Weights of a small image captioner.
Model: 4.91M parameters, encoder arch resnet_bottleneck, encoder norm batchnorm, decoder width 192, decoder layers 7, decoder norm rmsnorm.
Training: muon at rate 0.003, 14300 steps, batches of 128.
Data: trained on photos with spoken descriptions (Open Images, Localized Narratives), 9.0 epochs.
Rows from block 3 of the image encoder of a small image captioner, named by matrix and row number. Rows with one number belong to one channel. Each number is 128 + 24 x the weight over its row's rms, rounded and kept within 0 to 255. All counts start at 0. Numbers have three digits each.
Before each channel's rows are labels from the 100 images, of 14976, where the channel reaches its highest value: "colour at peak" is the nearest of a few named colours to the mean colour under the peak. Only what is clearly more common there than usual is listed. The data: photos with spoken descriptions (Open Images, Localized Narratives).
# convs1: 3x3 conv (encoder.blocks.3.convs.1.weight, 32x32x3x3, each kernel summed), inputs 0-31
# convs2: expand pointwise conv (encoder.blocks.3.convs.2.weight, 128x32x1x1, transposed), outputs 0-63

colour at peak: white
convs1.19:088107109143111099106164124120088118093137150116144118137130173140152149075148119126095121134094
convs2.19:146141108083181136176117111136117156125143108161146145133118209141103161114139099092185129131093106131112106113125167132123138125089095148147097125114087105118119092089122104133129138164147142

colour at peak: pink
convs1.24:136095083100106119112163137108102142128151106143107130142125081115149109126092116108094107158169
convs2.24:102143126139120118118191217108082118166144129110142121116122119128121095120141141143115168125135159122109155137090129111169115159119161132151111130114104099100127123141116093120135119144160094

colour at peak: pink
convs1.2:079123125170128153090129125131129113152131080107164119078144148119130098144128114090095133123117
convs2.2:091121149082101137124144158120136133118162153113158139136171126146096093180159152125134160148101085083099116152162133083153113188100115088126141152099157131120133141130177104143151137141149111

colour at peak: white
convs1.23:109094134130129105109133138105127112122090163128075131123165109116133119166126106117109058143129
convs2.23:138137121146151134107127104139105154136119075058146159145138150140104137116106153088107137101118127144127197133114087128138117129132160109102108158118150171136171112109087099136133158098122121

colour at peak: white
convs1.31:134103112149108122141122131092109114137097123086101114123125153118098129076113113083129083089146
convs2.31:122093131129113130138103132117115191145154113182122143080159134114127063133129123102199101147105076133103162149165123149118115144101173137114139122103121116119154147102180122121111093086092114

colour at peak: white
convs1.14:100108106116122118101156134110116135167103112116140146127130100142172090091117129101097133068143
convs2.14:120088117091135141149144127109118138136132114177114127130091121120112152135143107099126148103087169156139126128150122090114104133127136121134129176174127126185133113123153140080128136057131106

colour at peak: black
convs1.17:112118132140090151123162155144155121085088108123111126124138150112105101141169075130102150147154
convs2.17:127093121152159116141149131119121099102184192092115119146081076124148133106107107131185141121136173114134148131123142139146104158169119081156136132122132080162111124128138171104111166072100122

colour at peak: white; pink
convs1.10:173102132160102117143157124135137120094088124098134099099118146128108134126149150060138104132137
convs2.10:083125107150119110065134157171138168134107151132123098089184107127129111110089130135111152117105106159115141120118083098117118091082156168084112160143139121123127132144131151131095114099090128

colour at peak: black
convs1.22:094126108114116115137154129135156122106145137116122116159118151128105129147108143132041157091154
convs2.22:141172149105193084133111121069121074119127121148114135134130097136100137111104104147132099132084154152135123144126162120090133126089094134133114126123132084130123114116131092114117163133141115

colour at peak: white
convs1.18:117136135117129109111141133117151097142140147120102086097174121116133121142159116103090060119158
convs2.18:123139157159139098107136112146093119113131134097120178171158112082132128160100148193130094115130129156171170119132110124122141149138121076131161118142114125120176100136118111110186117130104142

colour at peak: black
convs1.29:081099141153128133121157118113093135080159143122140105129119173147137155160134141160095097114117
convs2.29:148134178156124150182147147155096110146128132124140146128162113155140137150125138108092086119164125130136106126114125165103143166064123148190116108195146117104108096081125095143124142118123145

colour at peak: pink
convs1.9:147159095139120093129154127134116103131084152123128105135144134130158091111107134124055150116154
convs2.9:134133182136056105166116126089127169127110157134083110134060114104125145137141135118127103132120129150130110084127149136119112122195121109100136163106112126117132120144153130116123099154163143