Weights of a small image captioner: decoder activation relu, 14300 steps.
Rows from block 2 of the text decoder, named by matrix and row number. Rows with one number belong to one attention dimension. Each number is 128 + 32 x the weight over its row's rms, rounded and kept within 0 to 255. All counts start at 0. Numbers have three digits each. After the name is the row's rms in percent of the matrix's.
# v: attention value (decoder.blocks.2.attn.v.weight, 192x192), inputs 128-191
# proj: attention output (decoder.blocks.2.attn.proj.weight, 192x192, transposed), outputs 128-191
v.34 090:125145139146143146184093133089142124123098122149166136140121089128075151103211095122126160108094137090134125129025083152104192088151083136121131133102131107111155127135097110133140144078139105
v.35 102:114092119140154123093181156101112114173095084125168120125168087167162133111158085125120120116103106156140091120007167153171170136143187085163089126105106074139096098130134121137113135148187131
v.36 100:138120158132158102128091128079186138113119074122104112160127094105105181088129088175142157139092141146122143135193136139136124154177115136145197189125120128161155101120202138098126117153134105
v.37 097:087132136112112140166161100054088108133142092102111117075145212121183136127177149087131137119117118121133071117153107106136123123067115141102052127127126080125191111087114131130139103185151140
v.38 092:154132087127107117127166162175080112069081160115102118143129072166115106116094068125070176134133144168066143209130117120158134157155125106128147140112137115078081113076155141121122115127144088
v.39 089:126100134158127144120137120129142118136121137144076116139089101079097103124105106115131143144102068123136174119080134211136210115131123086162151150106113166123124046117112165187121185155155132
v.40 087:135082135134162122121101117111093136120085112060132165178111150137138099083112121111153150199144151114154141082163103117155161152142096165112101032111095072094109161100099043114143180145134097
v.41 094:112161122092129147137139078106128087153123106058127183095105098099093132143128162152152107127133048138048057127131133158082182106180070113114128155100091117093099101144117130140152116123148192
v.42 093:150092112163136072107118102153107097059147113096161135095163163130118122128125111082144123067140126126135143140145151169209129185068118107111146153126113132132160164129196097178110153065184050
v.43 101:187104139128093130206123144127097188188171089107147172110130126124148143150174142098072118104167088161057097098113122107126137124138146215139128118166124155170112036078102074094129113122127085
v.44 104:137071127152127133134214132189065131109142118135157140078094139111109163140156121148136107090191119124149028158111106136100142136140133140085132103127108097159138124136178141139119150171152093
v.45 097:134114132153127149109154158119137109135144163133110127170137124126211132084141111097191125135105098175098110138088125115096174177121083163099145151138111165138110191140160185076116113146106158
v.46 096:127157115113147133067127106089125106119135093094098220144174126149116131130107143122131054080102132102121054156139114060116086117171126125169120111135142075157091208170166097129109135122185161
v.47 091:101133111105094130146049149171148123144162135124138117071059173149161135128110087152153184185129127129132090120118154145203138132132124109152171136164094110139161154152097150088133120095172121
v.48 093:112130129113148150160097131135134183132048105143129113144142167134103085171086134102135129114053143144058156169123108100152168153152164117136157132135186098083065130143110077130175122156097158
v.49 101:106123088132066119168158172104129146059102140135166142133109184141180110138165119160112086106174129119153119169129118141117098122116140131151102181102074141141164119207124188141150155153143149
v.50 103:105081165229158195159094152089097096123095116110089107109118088117154112112091092131125086133081095139134143092205160116047148150122170173139135111128151104025097158082107136097086189079096127
v.51 100:138105140104132093123131146130069095114131146167123103167066105190060136147064043133117124113132129134080136147117126135169120138146101170189111144123103125152109112097157147159105159149146122
v.52 104:144109160088080138102159135075103160182108095134140098080104170149145109112248139096176118083148125145160078114090153180120152144216140094156119148093151049085120148129118168165132097111109146
v.53 107:204159146068127152107079161163101150125169166074172136141101125128087139129160144135101160124077136098149095140047133127117069074066112155094119157111115154149135155140100146149114130127136104
v.54 106:165107134164127107122070193190140219131124146110171107078202128120197114098125137140124134117159113085117130171117177136123166149144120095103104156131087146143176122167162066101112189134087112
proj.34 097:090112124184056132090131128117168146086157114169129182114165105125190089099150134129086091202192133098107122167116120078157109140121094144135134151056155150138132076134136077095158084086138149
proj.35 098:082124125088105122184127107121173145167137203125095122135108140139130083084101144144061103119124125119114151094142084107092091152115125131104097116138128122139167131099127158123120136204149118
proj.36 098:189119161168138179123147094137146130156132152157088091158134142178182129102093157086119153098172143089064139146155122067144113095126153106128053085116160143113114112149116058136109057113107126
proj.37 108:090129163081144190119101141160167143122124156173087109186145172177094095095092135121133093187194101142130137088148058070110073100145144177142117170172144095177099127094127104105126139046126134
proj.38 095:123162144126099147091108042093126139177131109078122108114137118092129125111196193135156141126147112133140131144161093092097131115100125114133110146151160206095123164160171138086088152094036188
proj.39 093:119099165131107141163111161176145138101095068124133117146073105127079177146170152176131082154169157078116113155162124149166082156121142155131116130138129117092167148118106140131123128115136156
proj.40 086:098160123116120196096172145125129105120114143086123147100090137109115218142201095154088158066112103142141104148123170143123131085121158146076065147187133122159198180152138152149046121140179086
proj.41 093:097062130190168161097103138140176162124190111112083160132108133161134115120137096118128113142147162121156121132149123137132141084103154126125084122119141155131120075105158160140165133169114071
proj.42 096:159124100110074149161118107134239141101170153096122083144047079129107144127128168159124144157106085119118130098160129117079118136114109138139150109164135172069089141130119178120088083101139142
proj.43 103:054102130143097151122182077179134102116164115072098177075118136130048092119153107150149106124130160128114165115153107080085086196134118123135095122120135112071104133104095103140150141100137139
proj.44 097:131157181107137168118084172169160115129120143065129140121124152145137160096110164124075099133117133129189110128148119159144141145096139165103140116141104149091113176130098153109155135117158206
proj.45 100:115167130144118072089109166089121102176133136110142133152175093137157112101138142131080141085136158119102097095158133125139126110114131138127080159171141134115234131050045117139159103106173122
proj.46 095:134077121069129130141136113153157189098145165108144108152155087134121127188106128059112139148198138198116176103188144100159090085140113116133156165131103182140159120121113128124142114128076108
proj.47 091:095099122107127105133127035097149057135145099126105135131114161086158137158080115140048108110072240113159196111083142108165117104074085150136130125077139155168069121194111121115103159153054114
proj.48 102:089140183117144139156101147137088151092129109105130082090182146119118089127131136156130126063150067049171195105119086058137108117133089142133114145160086122154132081104159188186069147109125120
proj.49 104:147139187107148204124099124089138125141138115132123080136136080061151116127126077134145119113128098156063137151132096190157176113147076140110092104140155173098153148137136061125147144116136091
proj.50 098:157126090126114074128103107133171150154128117176103158138133151110098198131122141142172153130130131139225098154085167124141122095080141137074110163109109124163065132140141163161131145142085108
proj.51 098:124128157118153120126203140133120112080139116111058130156115168147131185132097148098163105126165128103143183120066168109147176163125039099116162112195101126100137124148139179120166096057135136
proj.52 096:131081120123140127142207153237114168136148167134079151118148182094048122142126141136135090120103148078132130170137145140111160148054082150124134053117126184100114143149143086121118147123138066
proj.53 102:130088078177131135160120165081154102168151105155142167107079136132127098072197148102128066093154138174155121141141087151092082194125120101152123144134086079151153136128104124108109155165074096
proj.54 105:073137101123103129172120120153103155152105112130124100112120142090088106158113141123106125108087146133103124069099096138196161142130137141156160119156122125109144136100072134177167064156121093